A small audio captioner, trained from scratch.
Model: encoder arch pvt, encoder activation silu, decoder norm layernorm.
Data: trained on synthesized solo parts of chorales (CocoChorales), 39062 training examples, 29.5 epochs.
Rows from block 9 of the audio encoder of a small audio captioner, named by matrix and row number. Rows with one number within an expert belong to one neuron, the router's apart. Each number is 128 + 32 x the weight over its row's rms, rounded and kept within 0 to 255. All counts start at 0. Numbers have three digits each. After the name is the row's rms in percent of the matrix's.
Before each expert's rows are labels from the 100 clips, of 14976, where the router gives the expert most weight on average: "strongest on" is what is common among them. Only what is clearly more common there than usual is listed. The data: synthesized solo parts of chorales (CocoChorales).
# router: router (encoder.blocks.9.mlp.router.weight, 8x160, trained with AdamW), inputs 80-159
# up: expert up (encoder.blocks.9.mlp.up, 8x32x160), inputs 80-159
# down: expert down (encoder.blocks.9.mlp.down, 8x160x32, transposed), outputs 80-159

# expert 2
strongest on: note D5; note C#5; trumpet
router.2 110:103163137124175079133189116135114127136150073117136151163126155124127119087084132143127115215084156133161133147121120190116105133163113162155134126145192094139091117119174146159087127152095126136187138102123176118149183117091119088184097081
up.0 097:097132138084122111123152194146165199122165159114100139089140071118043104107138109143209167115164101105086109125127131142101129172084112138088143133124126158171172118092170166140120191097095122124141119077122147135131137146166098147158082136
down.0 091:056156083116141169165101078176135188106065138120056165187181120118110084130183111144092119179105124123153104088107078133176149137140110151178093075203165118102137115059069147100160119159101122130209140145117142117194162107145069184150127140
up.1 091:120093112121130154136133165174149166158197087119104071155133140145096111116183125158126074121105070159112149085127111145121114062103128104111072098101138139125078123094134099166165145124109108133110102115141121148159083197112116123044128164
down.1 097:122122138111207085154143106089056144144099135162116189100153168098142111170076123091129133125115138110139151163144142125175127170105131134130121181107158103132117072126066095105172143067118143154167118140148129131116145126156144130181146186
up.2 108:138088185140081119121163126132190106160140107075081139154126153103093163141152186139085050147169160196151190097100149107154150141151087144096120143080148101168124133169100096114109125063117146145089116156149093136133158116084080144142098138
down.2 107:123157078161159097160106123091130138104168154175140118140140115094188113075118086122143126178136102132114093088142141130072094092115137168163173150119174179218082101095146113118194131094157111179185119148174113171142128178107178118149103152
up.3 093:175168089067086130120080091075095126087141110113134104079116133125140114099148183110107145072209138116190117190168176071127141084083113137180074138040150140154138051150164166137099100147116181141119120135116136154104091127126145156134126164
down.3 089:137112153111164091156148159153136117152152132150081136136141162165106103181126099155109099121083082114080171137042167148143135125154095191103077178176083104147101206099161161043104118119115089115117131175119088140111135128110121119116096037
up.4 098:099111143159164136165106131189166135064106096127065126130144173110100109091081100139107108143131183128087165132150141125169149120145180146087112124124066163126079072181072141194154154144156139121106113113110171117112118188132154067143118086
down.4 097:179112141114161084174167134106023121141153098110141145075154084170067160149149125085105097136106161129138178124097143149123029090168106171140145065205164119109119126124122118166145101098131160173100142110143127172095113072113097103057139119
up.5 102:176147096116131086145111191073166134131143175109162125111139039166108118087150158172127190161151120184111093104100165189116077073070147141102114159128110103120114132147149110158075086120135160110064102175113173089103161110158075150156108152
down.5 112:146140143122091129167153110130129149137143127119078119106046149100200058116126105152132127171145100116125154127144036101124127107179133134136132124187153144135137107128097120112149193171077129110131103135129178149146142095128071145132095090
up.6 103:120174151089154115112178177122089084164147115122174134150165094125081089092155056151155072104114141107130105126141135129157122148138105116155121110162103140154087116135133163091194086152133006169058132103096160115172120118111171083147143138
down.6 106:173050070142108143131126127068116183183144104125106089121141100125152079146127161138109136181126144163117095168102044113098105168087165156150125115089113128098168080079144127156102121181132153107076141144123075153125099180144144120108086195
up.7 103:126156195099142082070118117121104178201118143174107184123070148149163122109153164110195112198102140154167134161090208108085111135087087167101127144139148089132080145146147173148094106136154134132127137131149086119166130144076188153073101124
down.7 095:121112133140103155120156133156171120103112135152109036133105136089172180107133162132086107148122160121211096084080117130158153104165092107103135143106158177147088076173165155119109124126082129101118123176082153107119092199135151110147106063

# expert 1
strongest on: cello; note A#3; note A3; note A4
router.1 104:125128084108092141082084129098149144128123145064136102080096045105201093132139113116111140119133140100106099120139161081162125159077124085114101121132140114098181125118112187148112083107163172080106158101116135102062179189067113128150153138
up.0 100:130082165209130153132163190125154094099126126103139134123114123131143134086192134166132104088112117167089142096152105133158104151142102197160161142097139066133133171176119086130156121121116112102172124167189175099072084138131162072151125133
down.0 102:078138163137128133117081144095147167128110120163119122161120179119107108155100082103175139115120096143062149183099158156126094081100133071108069099125139107139112125109184147126111073124142088157094112144123130112135098150149090112070160142
up.1 094:162139153137086119109096118154157157115143161116136116158161111092174138123140154140133125171123166109083104072134126158112107140103150190119143131144095129116108119168079077082135114108094145115146128064146129145158162139081128170071177157
down.1 096:105077117157182129048084131141132144104143104127140165141133183127105072121097170143191087123190159098132187149079115147173128164135077104157143149059141162088105096190111108142151123115129117099125154116117175139153106133126118110126119167
up.2 096:136136194141109130177146178100097129158109140131113143132076104147126095071095111089101099110096119130138084147082120089099195100125104130125119183128144080181133145094137115145185159132108126022109132117111096109158093097174180123146147143
down.2 093:116088111069165156122110105146183126073117072079142117102176136145144176081164127115098109149160114179025132113088112107160173121095131171112094131200080184115117090138108155133102118111119162117167131149117162129154133093169093114066146140
up.3 106:105076093128118158157150051107110122085058142138055094091063080145073159154178107150123086092123139156167166111139170132125131171166115127169108070165122128098050116106218186128109150099150156166124112116120133137162174077111169162132138111
down.3 101:184110088156105123181093130174093129121094137129132082165176116165102130157167091079115127140134131134141105099191092161101131179167096168178174160126119135104120157109114133095136159175111095090126194199168173159107181089096105066135141119
up.4 110:158176104087127099089129125111129159119122055083129099125149062099161069126164152172109147112096130126069082064121161090169160097138141113137148132105109115121142149143113170142068068128087125197054075100149135109053127128099166120194140117
down.4 104:156146074145096180148076173138088119172117166095105127129171115124168123073164076115121124120141079122088095137119137168195124136144120125173159166149137096148120113139119153131183121090104137074140131184107120115186085111083045160137157176
up.5 109:074096138123125155172145131099121141133122142133136079079194075174199126182177118128140153083140051139131158096181126101127168093109133158168119125124187122124142133146076140067142093111128085059087178121120122146095175123117107103169112134
down.5 104:074078159127132133119136229160155121151126051133134139166128133174162094121125034143097145202127131072101100112094157119165155116112118142136134140180102132139123086115116186151093081134086107135140186155110143126172135158109121140152116170
up.6 099:124084164165162150070169171163124107084125167070105175162085156145140148093112102139176176108078097148092173075106051174119162172100144163118134075056198093160126086120116137138160138183117184139120113137120128175110169138119108170155146161
down.6 105:114110170108134184147180138155109123205125082145135107092134138185107167199170113137155129067113136133067143136126137081074077115092142139106118155182109101097169176161126101112146139145106176181122174062120133085154138156117206142142127102
up.7 087:125167143123215104093192063040159113125178140131100127096140120132138158134123087134103166077136121094134201168167137150125087143071069156153089091181036150104105159161164147133177107154094082134120118100143074128118102097142145143135116151
down.7 087:126175112151126042153151095166118127147114113214104152111103173144106171129109144130110131130105184112143140075150033129095168144133087189127118153129184098197073142183115172101111190128115140075094093156146134078137074116173162081132106093

# expert 4
strongest on: cello; note F#3; note B3; note D#3
router.4 107:185089165084093136117113117157166151089102113131132067153134094155117142159116175139170071145141087106118153136108168109151237164085102153123177152136150143117078093116119126103150173143128064139096124103136107122110091163147162133132121144
up.0 113:167138194161176085124143182106136157101113154152171093167141060173135160156109138100103166147110115161135122136187125135143081191119139075156104124175081104093125100124164095126061159133057156147144146108146169107130179124089177098123136100
down.0 106:114047149130121106113116123119180090141155164132113190153158153115085161213140078119092174142084117139125133140149149094130156136189102159054125106135136122125085154108184169095107166086099140164167127151148093127137135159112142110064127061
up.1 106:134115088101100197110135084058124155151097103057120145122052114161086105134115139109122124121175132109118132157082151122115116156151102111125178121062133144043106175097119191062104119150178108105139127145090167106111134168208162143130122154
down.1 109:125090111128100118161115170104082121128175099144115135109069109154126109098111148148147130149159106110086115120107150090122151150113204128120138151076243161093139222081147140162157114095146101167117136097104095143130099118144190124215124113
up.2 102:170139163104102088126114120130050092095073104173147147125130109079091079126111133113095121158115204175171091164118118117086174074106052176112106082147168090141144178116108100141081158145093105117092088106058138108156067098123063141185133096
down.2 098:107121129150106146095106122122156111175082143073076073085095132178126151169096136138099113127164165182087090068066130183102055192167130159134130125100069190177145092128095162099114120071169157153106162105137117165127160158084147133136104147
up.3 083:133139116156179165133084117144068159124124115113122090134115222169179075156153072111161097132094187080122146120077107112096137099121105161146164130123131098087116094169117108115162095091095122115127125108199182096149080110135102142128113099
down.3 086:085130143185119146165151152142105208088104076086070149113120143119099068152121114186171148136120165103152102066108165171160123130110146153142132119190104066147203179154131121128090064109122121131125116134143142186102103169158107144139170190
up.4 098:150087131093137145113154142096119100157179149123120201118073083150135100162050129126157100151130111113155151122090110121148128144143135145131151077183204103132175141097182141088105115129173087114148121123052132128102082065077171135048173136
down.4 095:200142172170143168148144122074107141128161167090148116103139130125164145083151121103107113137181141052155172167081194106054083148144153171169146158165137076119137117110096192192168100160107116135154147079122089149185115100111121187164112123
up.5 092:073084156195118110096096151097169103141113078126139114075100098117136159124166119099110147131156083088102133064080114124167174173069098137118129119154112147128138122116141129052155093089116105125103109139140125140140167116126147121145164105
down.5 083:122084123078155169094170091107136136156130167178082134114157111122105126197149110144155131119146140133136136111162097134152150053159162094135120152054153154116108122155205145093147127131108140139137136156088120146157127174165117179127183147
up.6 096:124195154137132119128112199154106115124131131133130172074199121111153138141112167121130134165149114136087146112145113123132133121138114097116224158187121125150078145147091142130176114088175155117160124099134126170086106075161138169061183113
down.6 099:122113143106139137151154182117094182134111143135070063143107174118134118123112140095121105130123112190090125160066058130097128193166204133154083172112157133117086105160103142162143123174125112115148151149163146157137151159118106104138156156
up.7 091:120026123111116085099141151162113096152123155164146139138161142132111069157093146095126105120110142122142138103154085121067116161060126153135119137125125134102138142155154135189173130082101152147124105070073100141078126146148181148089120125
down.7 092:109156076116122142190156080101111115149131201109139152101163130095143062128182109121102142132108206098131173179130144135163139188176097156106050128135128106160122081143186157142072170114142172062158169136147139104100107170127183137120099168

# expert 5
strongest on: violin; note F5; note E5
router.5 092:152074146208131120168136116205093103107099138137161129130153163149139144046191088089124126064174102120145123162126124150110151117093107105151107147191143111126167192170144118109076138153129169141145127108059097174161153152188071168158123164
up.0 099:105088148115190118168190145095102156104119168111104083100130104121147164125122120102132071159138190133121119102144110138108139132201178125118153110149112134080108150148109113096133046150101085040124088183154130072101157152139090122141180147
down.0 094:109203146119070127122121138135093102141091144107102123111122136130194088107173170156145123098131116072147144106099140145114153131162120131108127072100125092115102113225124106171155098104103125117130075093121068138076071129136142108111113137
up.1 106:146135122103094157188122168122159139178169172091090153180148177119123118115167092042144124167093102090185086120092142189160131144097149129115172178211141090099178136118090156147134120115103092095106090138110143132203178103161123135175149130
down.1 107:120182129089161067108051126156149147178167150126149144135175127145104131110090099164101139126101094109104127136171119136173104107124143141176166169118125040132136135157183089074118129072111125123165151149163102197163123136115140143101112073
up.2 088:098111117109176114134133122156143140137095111188128151097134157109104174125092157114125126136117129117144134139118051120168144063086135088089134103057124054141063157187100153146120102185111102131132086096185174125163174139137120113164134110
down.2 094:139131212151113097149182218082070120132144125127109175118114145156161147148146187114118074171133136127102140113162172125129113167124162084100158134149185185142096159098147125109196115152119135162114074099121079167129096113147133108149097146
up.3 096:146066142128159178171121076154145128096151168110144143144160102160216140086133117160144107099134129142084117155131117217138180111133132094101128132110087109138102130110079071118120054048108093144105127123099130161111116114079116086156134113
down.3 096:112202064170092102105111127148133134120080113169104093150112166146076123112140164073135154118127128143219104163149183070090126124113118143165063181160145123101175107089121169153076117162179090080127098147099154118169188140189140150067162118
up.4 102:079114118097161130125087122126123102089173138155202124122161151117174133118102149134095122128118094068121151130067146109130154107088121072174109102137130133140105162133128115084101086157073009146146104145080129152131142159186140123086157113
down.4 104:136135085125130077082131160111108135140112146155132108160168164184079077127106167115136112109064123158142166097155131128127179087085143112090123118124129139098189152194162110136083101089102124201171131098115150114132146195143088135104114179
up.5 086:121117148153133106127106087108128148137214101115081123143114161110131169174108112130119119103141118093077135102119138087175154160104143164129110104208107154144104115097167106168091104112124102153193120223129149128141128180187104102110099074
down.5 088:149164097125173087110144116059115127109065154165174096074146090198140132049106121168144136158125142119153155183134136135120173120070154126128079135107148116072179132108175159088106091146122176127170172129108150176122166118147128172120124147
up.6 093:119078120100143069116143142156140160137095138131096089147101113160120157122122072150118103122085124149160098088095093116169132100086132096079126091108093141141109101084130146132103127072067112152117161196127129069144108107169103104115132084
down.6 097:078184123189158162134113157117145180111154140157111079137078182156188177131122155106163158068155146118114163139161131118133184101102116106158099122168122159109139148146097136130131137129079108080042157083152159124104136143125110131075052107
up.7 081:133196061157198140112098119137138041153092145097066154153085110166173134107151130120080101161146155095148102142123220131136114181075077151113124123120158078159162125112107154107223144070115116070112120145085108095120143134144118091126142124
down.7 088:096115165117073111101101161182110103087127129120112126143142118085084155153054111170143185150083142126128156141145105140133120162131108143153136076097097177101154152097107138110109098108114038140092151201154081118155124171092183115136156132