config.yaml
model: "audio captioner"
dataset: "synthesized solo parts of chorales (CocoChorales)"
train_examples: 39062
time_shift_ms: 50
n_mels: 64
hop_length: 320
input: "log_mel"
spec_augment: true
win_length: 512
tokenizer: "word"
vocab_size: 56
encoder_arch: "pvt"
encoder_norm: "rmsnorm"
encoder_norm_position: "pre"
encoder_activation: "silu"
encoder_mlp_ratio: 6
encoder_head_dim: 64
encoder_fused_qkv: true
encoder_qk_norm: false
encoder_parallel_block: false
encoder_inner_norm: false
encoder_moe: "expert_choice"
encoder_num_experts: 8
encoder_moe_every: 2
encoder_expert_mlp_ratio: 0.25
encoder_experts_per_token: 2
encoder_shared_expert: false
encoder_patch_size: [4, 4]
encoder_conv_stem: false
encoder_depths: [5, 5, 5]
encoder_widths: [80, 160, 320]
fusion: "cross_attention"
label_smoothing: 0.1
decoder_width: 192
decoder_layers: 7
decoder_norm: "layernorm"
decoder_norm_position: "pre"
decoder_activation: "star_relu"
decoder_mlp_ratio: 4
decoder_head_dim: 32
decoder_fused_qkv: true
decoder_bias: "all"
decoder_qk_norm: true
decoder_layer_scale_init: 0.1
decoder_parallel_block: false
decoder_inner_norm: false
decoder_positions: "sincos"
decoder_cross_attention_every: 2
decoder_tie_embeddings: true
residual_init: "scaled_by_depth"
optimizer: "soap"
beta2: 0.99
learning_rate: 0.0015
beta1: 0.95
shampoo_beta: 0.99
eps: 1e-08
precondition_frequency: 16
max_precond_dim: 512
one_sided: false
adamw_lr_other_params: 0.0026
max_grad_norm: 1.0
ema_decay: 0.995
max_steps: 9000
batch_size: 128
epochs: 29.5
lr_schedule: "wsd"
decay_fraction: 0.2
final_lr_fraction: 0.05
warmup_steps: 180
weight_decay: 0.2
adamw_weight_decay_other_params: 0
Rows from block 7 of the audio encoder of a small audio captioner, named by matrix and row number. Rows with one number within an expert belong to one neuron, the router's apart. Each number is 500 + 40 x the weight over its row's rms, rounded and kept within 0 to 999. All counts start at 0. Numbers have three digits each. After the name is the row's rms in percent of the matrix's.
After each expert's rows are labels from the 100 clips, of 14976, where the router gives the expert most weight on average: "strongest on" is what is common among them. Only what is clearly more common there than usual is listed. The data: synthesized solo parts of chorales (CocoChorales).
# router: router (encoder.blocks.7.mlp.router.weight, 8x160, trained with AdamW), inputs 0-79
# up: expert up (encoder.blocks.7.mlp.up, 8x32x160), inputs 0-79
# down: expert down (encoder.blocks.7.mlp.down, 8x160x32, transposed), outputs 0-79

# expert 3
router.3 100:395517493416454430505483516546517526548482543510497544460491490518529518533490437536574462561554452519480497495470498466533485488463492497549501486425424563450506501500513462454541519452455506485544496484479513422508459516616430428542476459
up.1 090:548495497550513504452386479510493498573532438490475521541533515475475547527465489504526497423420480471509491446517449476506564480523538463501507465453504435531523482537522400538437426447425531515502460472497509563571474496439493472447532458
down.1 086:483503436512513474497465537500507429490476441634528569519520474514504470491512525456504473568493526485532510513496521465534439518473483466474487569532470502508554473467465454447462483430497502515476454549496496504551545477542579477510440498
up.2 094:495486495495467482491527477559472448457503520479517575474455530496537467505605490463557508498518485524525512441457485550524438432494489413612523488489524458518472487518456554495526464483634448492526462513549471427532598528545526507449498494
down.2 097:482487535492521503418459440442437501479488478550519450481416496490489507487509471460452509493514572428460546454566472531556490564516493435498593518542499505500528503440490457508532525541540576505561469506526437509481537499474514523495540486
up.3 099:552632549489550512467495436472446463534539431495452425529507507407464487502484485470494465432525486427574593558504526534437487473539521463546505522454485425502482476498482513569470500526493404443491539513509576472532489476453524489505427494
down.3 104:446492513473476540450543480442520491467541507503477429499443544509496499478519492477526480439492443562496535494474469442494507533436406399480494439489526495550487474476438489465498545461503519490508526487432498545492467529560564454484525443
strongest on: note D4; bassoon; clarinet; note F#3

# expert 6
router.6 091:478513557553555551510518526528491470459535506495468510506485474510506531517480494454510476478523444551462448562473554506495494475598581556505467527487537440443512462512506534561416538491508481491471513527459611490472505500520528568507501469
up.1 086:491465532381426535428556460468499509511501461513508485530518445491542485555533497486541457549505554506563528444486487545460439489570506513460475469397521486435465492482477490511508463613504467440496420505493537478512415507536490441527508501
down.1 094:581473534497572576527477533509507543543442520489510549524433481488500494440546480498483487591476497503475485455512500506510400493459517477486591461496492520484545571602496473535513415470426450487559491527459531526469503559540572510507489454
up.2 098:516535495456504571578526536436533551490468474536577495541460453517504464516507507483495497548471504519439482532581504491541511514480510499456441507536515557417507524481560472506475514512478521510478438513471511486442398480560554452478468482
down.2 096:477498495495530427475573511615510536529513509555531549499520484540460519470549499533492523476495459514530548504485517480463494474471476467447517432507595507542486526499477445502485533490485470485548599527429469584465509510467507511500558471
up.3 094:470548567580489480499454498441528538541458528576466488491579481444546472470510532561444469451457483481491424551499495500457480466516491553506458572547476444521428511481509553586561480514520461544554580538466593511513545479481505467460509481
down.3 100:594479484582501582577428536565535475461509501503451483523531408489544497431507487498498581451483482482516508536437531589525572437517474545468449477509486535511528468510504483564415453491456503575508466437491523535499523506503445490496450532
strongest on: horn; tuba

# expert 4
router.4 091:375520483465510496543458420512493542473423439497489485521542487467473530487549520526510492532501580500410518454524498573520547516513536504566550507504452460560463556461513480545532471502534401481523546533430564470511493447482563446462492469
up.0 093:550459450510465539489431524506523441504495528497458483430521560532522476523542532500486384517527487431522448445455518459511502507435468559519486439508440433507569571451504526534483511426505478480492543503456520480490514452524457494542485509
down.0 097:505526511572568541472501539501571491549466480544558575535511469518471521511474432488477491516514509466495473433502554470580524514581554452453498548504511507441432494389519534484364492506450495420489489539446519515460533485557502540513493458
up.1 087:560448424514488507517508508579525514506508488406579555455563522518564532514491497486502480487483475565529441461467527490503489471535507564527594533519450563480429463585499517551483530554492471505532538499458476530546526477495471551463524522
down.1 093:526545522478488429500497511513563507530463447494446464530567471431498495585537620467542570438490474517565480587516450530493468497513572568451516513548455560446479535480496498482536470435501542445439490493538556536496496547514512462509546473
up.2 092:493519486497567532535555434508481530471525498569556477450601473590459508472491536442518466522435477494496515546414493530530392541433493560508490494499610459524489516521506438493439439453485601463559536488492471562453545475475518558480524442
down.2 099:569465504455542485493595558509542542551499451556390480512499457636506488537480491557499525448523513593481501477537476464420473494508533500545554541515506473548570492503479530543525534490488488548458498429497424469493577516558520524489524521
strongest on: cello; note E4; viola

# expert 2
router.2 109:507488427505516455504559589500490520514443534508566489503430580501512566498534538469427552487519513559587539529537442458529531445507554423512493530484515511479501414530522596490482509548488543441447535477498441480476517456499498509453446472
up.1 087:538491479500437467493516543503461512512527541444491450517560502476490466529577515550426498536568528482487506456485497405498551496507496547500520406467522476528525485514441521450476440526469442443510476427527526504565524464537479480530477513
down.1 093:533495511489494482444476470475485546493517529480471521521555495485504589549551547525509522533423531531506527471490466468451498502434494474515538440434539502482477500471578523512481538527542476504477557560578417451522538529527576617468559479
up.2 095:510438517439579423474574539490505480507564502461461517489482512487495489425524480546571532494458445538409469492497513502496482532481476627553533488503459476424469488529455488475556412507499489458457419531494509437524530513513487514473550490
down.2 091:483462484497468474509457545502484476508456500510511501461490478451445489513487470477405423454566548509554510519499518475505471567459507584513564531553439498508581452442480517534557576520540474550574580476487489530444494479469545518456521534
up.3 104:495536524562498458505524491511520564466515596527533502466500581540470578430502492515538565564618510492433531407477470496500453496454521413484443474518502488502577545501496555546549420528554477459541477590516479499483523490446510445462534458
down.3 099:517532544518493493459486427429495507540461527588533508468542474478491516461563538459540464517460526532474521445525468566520509537457487405445555540529491455508526447554551462545517487451435500463557571510439471554528537454441550440456546500
strongest on: cello; note C#4; note C4; note A#3

# expert 1
router.1 104:482505470540496528459520457469509412525493513501503543468478495509494477460490401522468604495530518481450461514474466579548413531520486512495570472463511504543489566531435426536524380455473493498524471608505476475579525491474525496478513474
up.1 090:534517489427520537523521462531585536499476490522499480456425532487433547535502464566520521479495509517476531432509500523469525490434500499520480504484521595509521439440472432515462519514437424504474473507460498580496539563560499412485509472
down.1 095:509489476450519467430573488519533462456480455542504485512499507497522534498487602510502431578542499558541483540470523465481486419561490508490502471580543493553477477512533553501572435492459476525471478514498592484496454540406564562415491519
up.2 099:483546458436472610533512573481496497531574502474513505456520430485499449402476486494504588542491474490471495515506544551521483530483543523567552532478507544497543498491502547427513502536584498525483492503457476465488528475520500447514492455
down.2 100:497424515505564448430534457429462511500528500613521556520534513512514506504532499503471491553444508535551412485548387544471526504508498479493521449464547476542556427425549521494562479487433519575576483519469456534492522535418554529513502524
up.3 088:498487484494545540494531459524505474457466466490534546539513463514497556466394542493477534531533549504512470564514427499462488487494378423512570502544516469517587558518446493547505440493532511530503430529516517462527539454502497510532445446
down.3 090:542559514541462513529493487514492486542479512537559438468539493530529523479505530479503523423408490471447530560507417519469479546429514533439408528448520474473523498483462514442516446452435537390498541473512444471513532426498531413450534472
strongest on: trumpet; note F5; note G5

# expert 7
router.7 099:529491543491449506458504506515612529502464416453467472448554448474484519476520531517550513460515533485463548425481498521533554542506477540522530447518494512502545531503577455473516500468606543495583464537526450432497511498444564446577579508
up.0 101:463522547463490393550505555568558414565484548478520460486529519449537471512471437484493536529443513504475523506494529557590463455486549493520522542504492538505466566500469533532452477455475461497512505447434526485440505476436550421530527511
down.0 103:465521431483499518453534480512437510508485519537484484509526530550491483513532519441483601412563546546530477548534488588505498529505469532442499538569558566471535497586490497486506502429538508504481528446530493548397455462408499484519517496
up.1 084:512475488538598512542564443586529460457474474538522470557496519541502499457506502502486593531419526483456468560469507467525505465496519541527541537513531504450503508456458489504463508601516541551574549580429507462450518474543490369479543497
down.1 090:594504468473539462412491447451475481470503530473493554570474505508526503445505537518516498450549523576447526497518478489507518486587515446480494526486482462529544483517516533581450503484507444472469574556488402583457516502489472533525479559
up.2 099:563585463518503488550509546497468502476479454494455455517490469473460468508488528460468490605483474501530497531580522554449479470536482549541481462506526516449487475507527464395523513514502500516482513515523431416471468553480439417453485468
down.2 102:491453525524457494522440425532429557475477497577536462505399561492508515453475487455570504518453425528526503510529501527484511497439517434464522486528532549559504462525431553496498519518476417486520554516480542589507429456537465434483503550
strongest on: violin; note F5; note F#5; note G5

# expert 0
router.0 105:530524537487479488538460443471505524543522552434414527586478472519461431504521544459544430529489439474515513501493482496462539394463473463372470460566464526452454550489535518524384555557512422555512512460466509476513488545509531521553488521
up.0 104:492471482448566565460519458437549491478441393489449505597493490464501422547468447534533479443444490525443573541488498546491506540510536510555546521502506495466437519553481490461484508423577502494467478543492484533509470452470488504523524462
down.0 104:464480527481470527500576520472542529458528528466475528491490478429492537457479500403459543523549541509482546355450488494473493499497547496516532541502489606442496437431570490432490514503534465502498504473436506537453482502479533545529535538
up.1 108:504503463579457484488457499546464537486596480513454420491559465507435472497439467534524418513410568449537500480484480522509510521528572490519534483510502509507547426447550516576530553516501543477480520468443562483531423518453485481554475469
down.1 106:550568483533554532553518540561571495469530458538506507473505568501506446499521510463507516535463494519457482474616576455535514465469546480507488503455496444499502516571543481464501528461531508573506502527514433435458528502469511519512439499
up.2 096:447431534510534523437494477457446509528484475429490553521458499549468485489420474441435489551503519499485516517522566496383498568505518484482472567468535424472507501452435509505563480465507561508532468484442559504554530501539538539457522497
down.2 097:527460445493461495465423459440464568464592457547432577524523506468475468456618497511517470511537535564558571461534502541503526515495451512442508503544416521560506508435583490579440511518499508482571509457523518539470551459523494479532569512
strongest on: cello; note G3; note F3; note C#3

# expert 5
router.5 101:509440565564498547491513475479457504465579439554537469538497512490577490527486471513505502486472551535522461524534551514519514591547475564438494521584540538546516411466471426469519498476426493518419478432544566594483451544558437513560516540
up.1 088:479566462430513561499472452446472481521508514494453421506542510579527510510566533496504432549524529512394480464506475484439577452500486512510477537547533509525482523470524575535468510545551519557459526434542575532533547558517520516520534530
down.1 091:579446506417549488537518508545511523525453560445594567496498506475427452491478492539473533463490532498496505468514508486540428455569461509493520516420445543566464495437469517438417529523550538454467505532467491458478462561498488555540519561
up.2 085:466444520483538536495464543459466410599498524538451504526451518519501490460454576440574478455470538482550445578513526552419473508489527456487522458466448529520553406509474513564536522444513480499477562482466389499439546545462493504521490542
down.2 088:469496454585521522504530514478511591568515427545556536484524495530529499497419483468582509469504454503476532518482481549525514497464566471467502461455552553527531514524541468538480535551494468461639486525473471566454466494504519513501576579
up.3 121:487509483507433491489482480488457500499496475598504452549517496418523491474524526478508474531529482520504579482572528493508496484538513484417503563457541588495573494492580442453554493580506467488554454478555493476583488467552519506541531467
down.3 113:473519560455520499497571487538482474500525486520514431516476533468507511530441499473438543498507462451492485500441513505479510471512521441499537569503422462559498544512450509508570566491498504563530575459460545547503463516469545535496552469
strongest on: violin; note E5; note C5; note F#5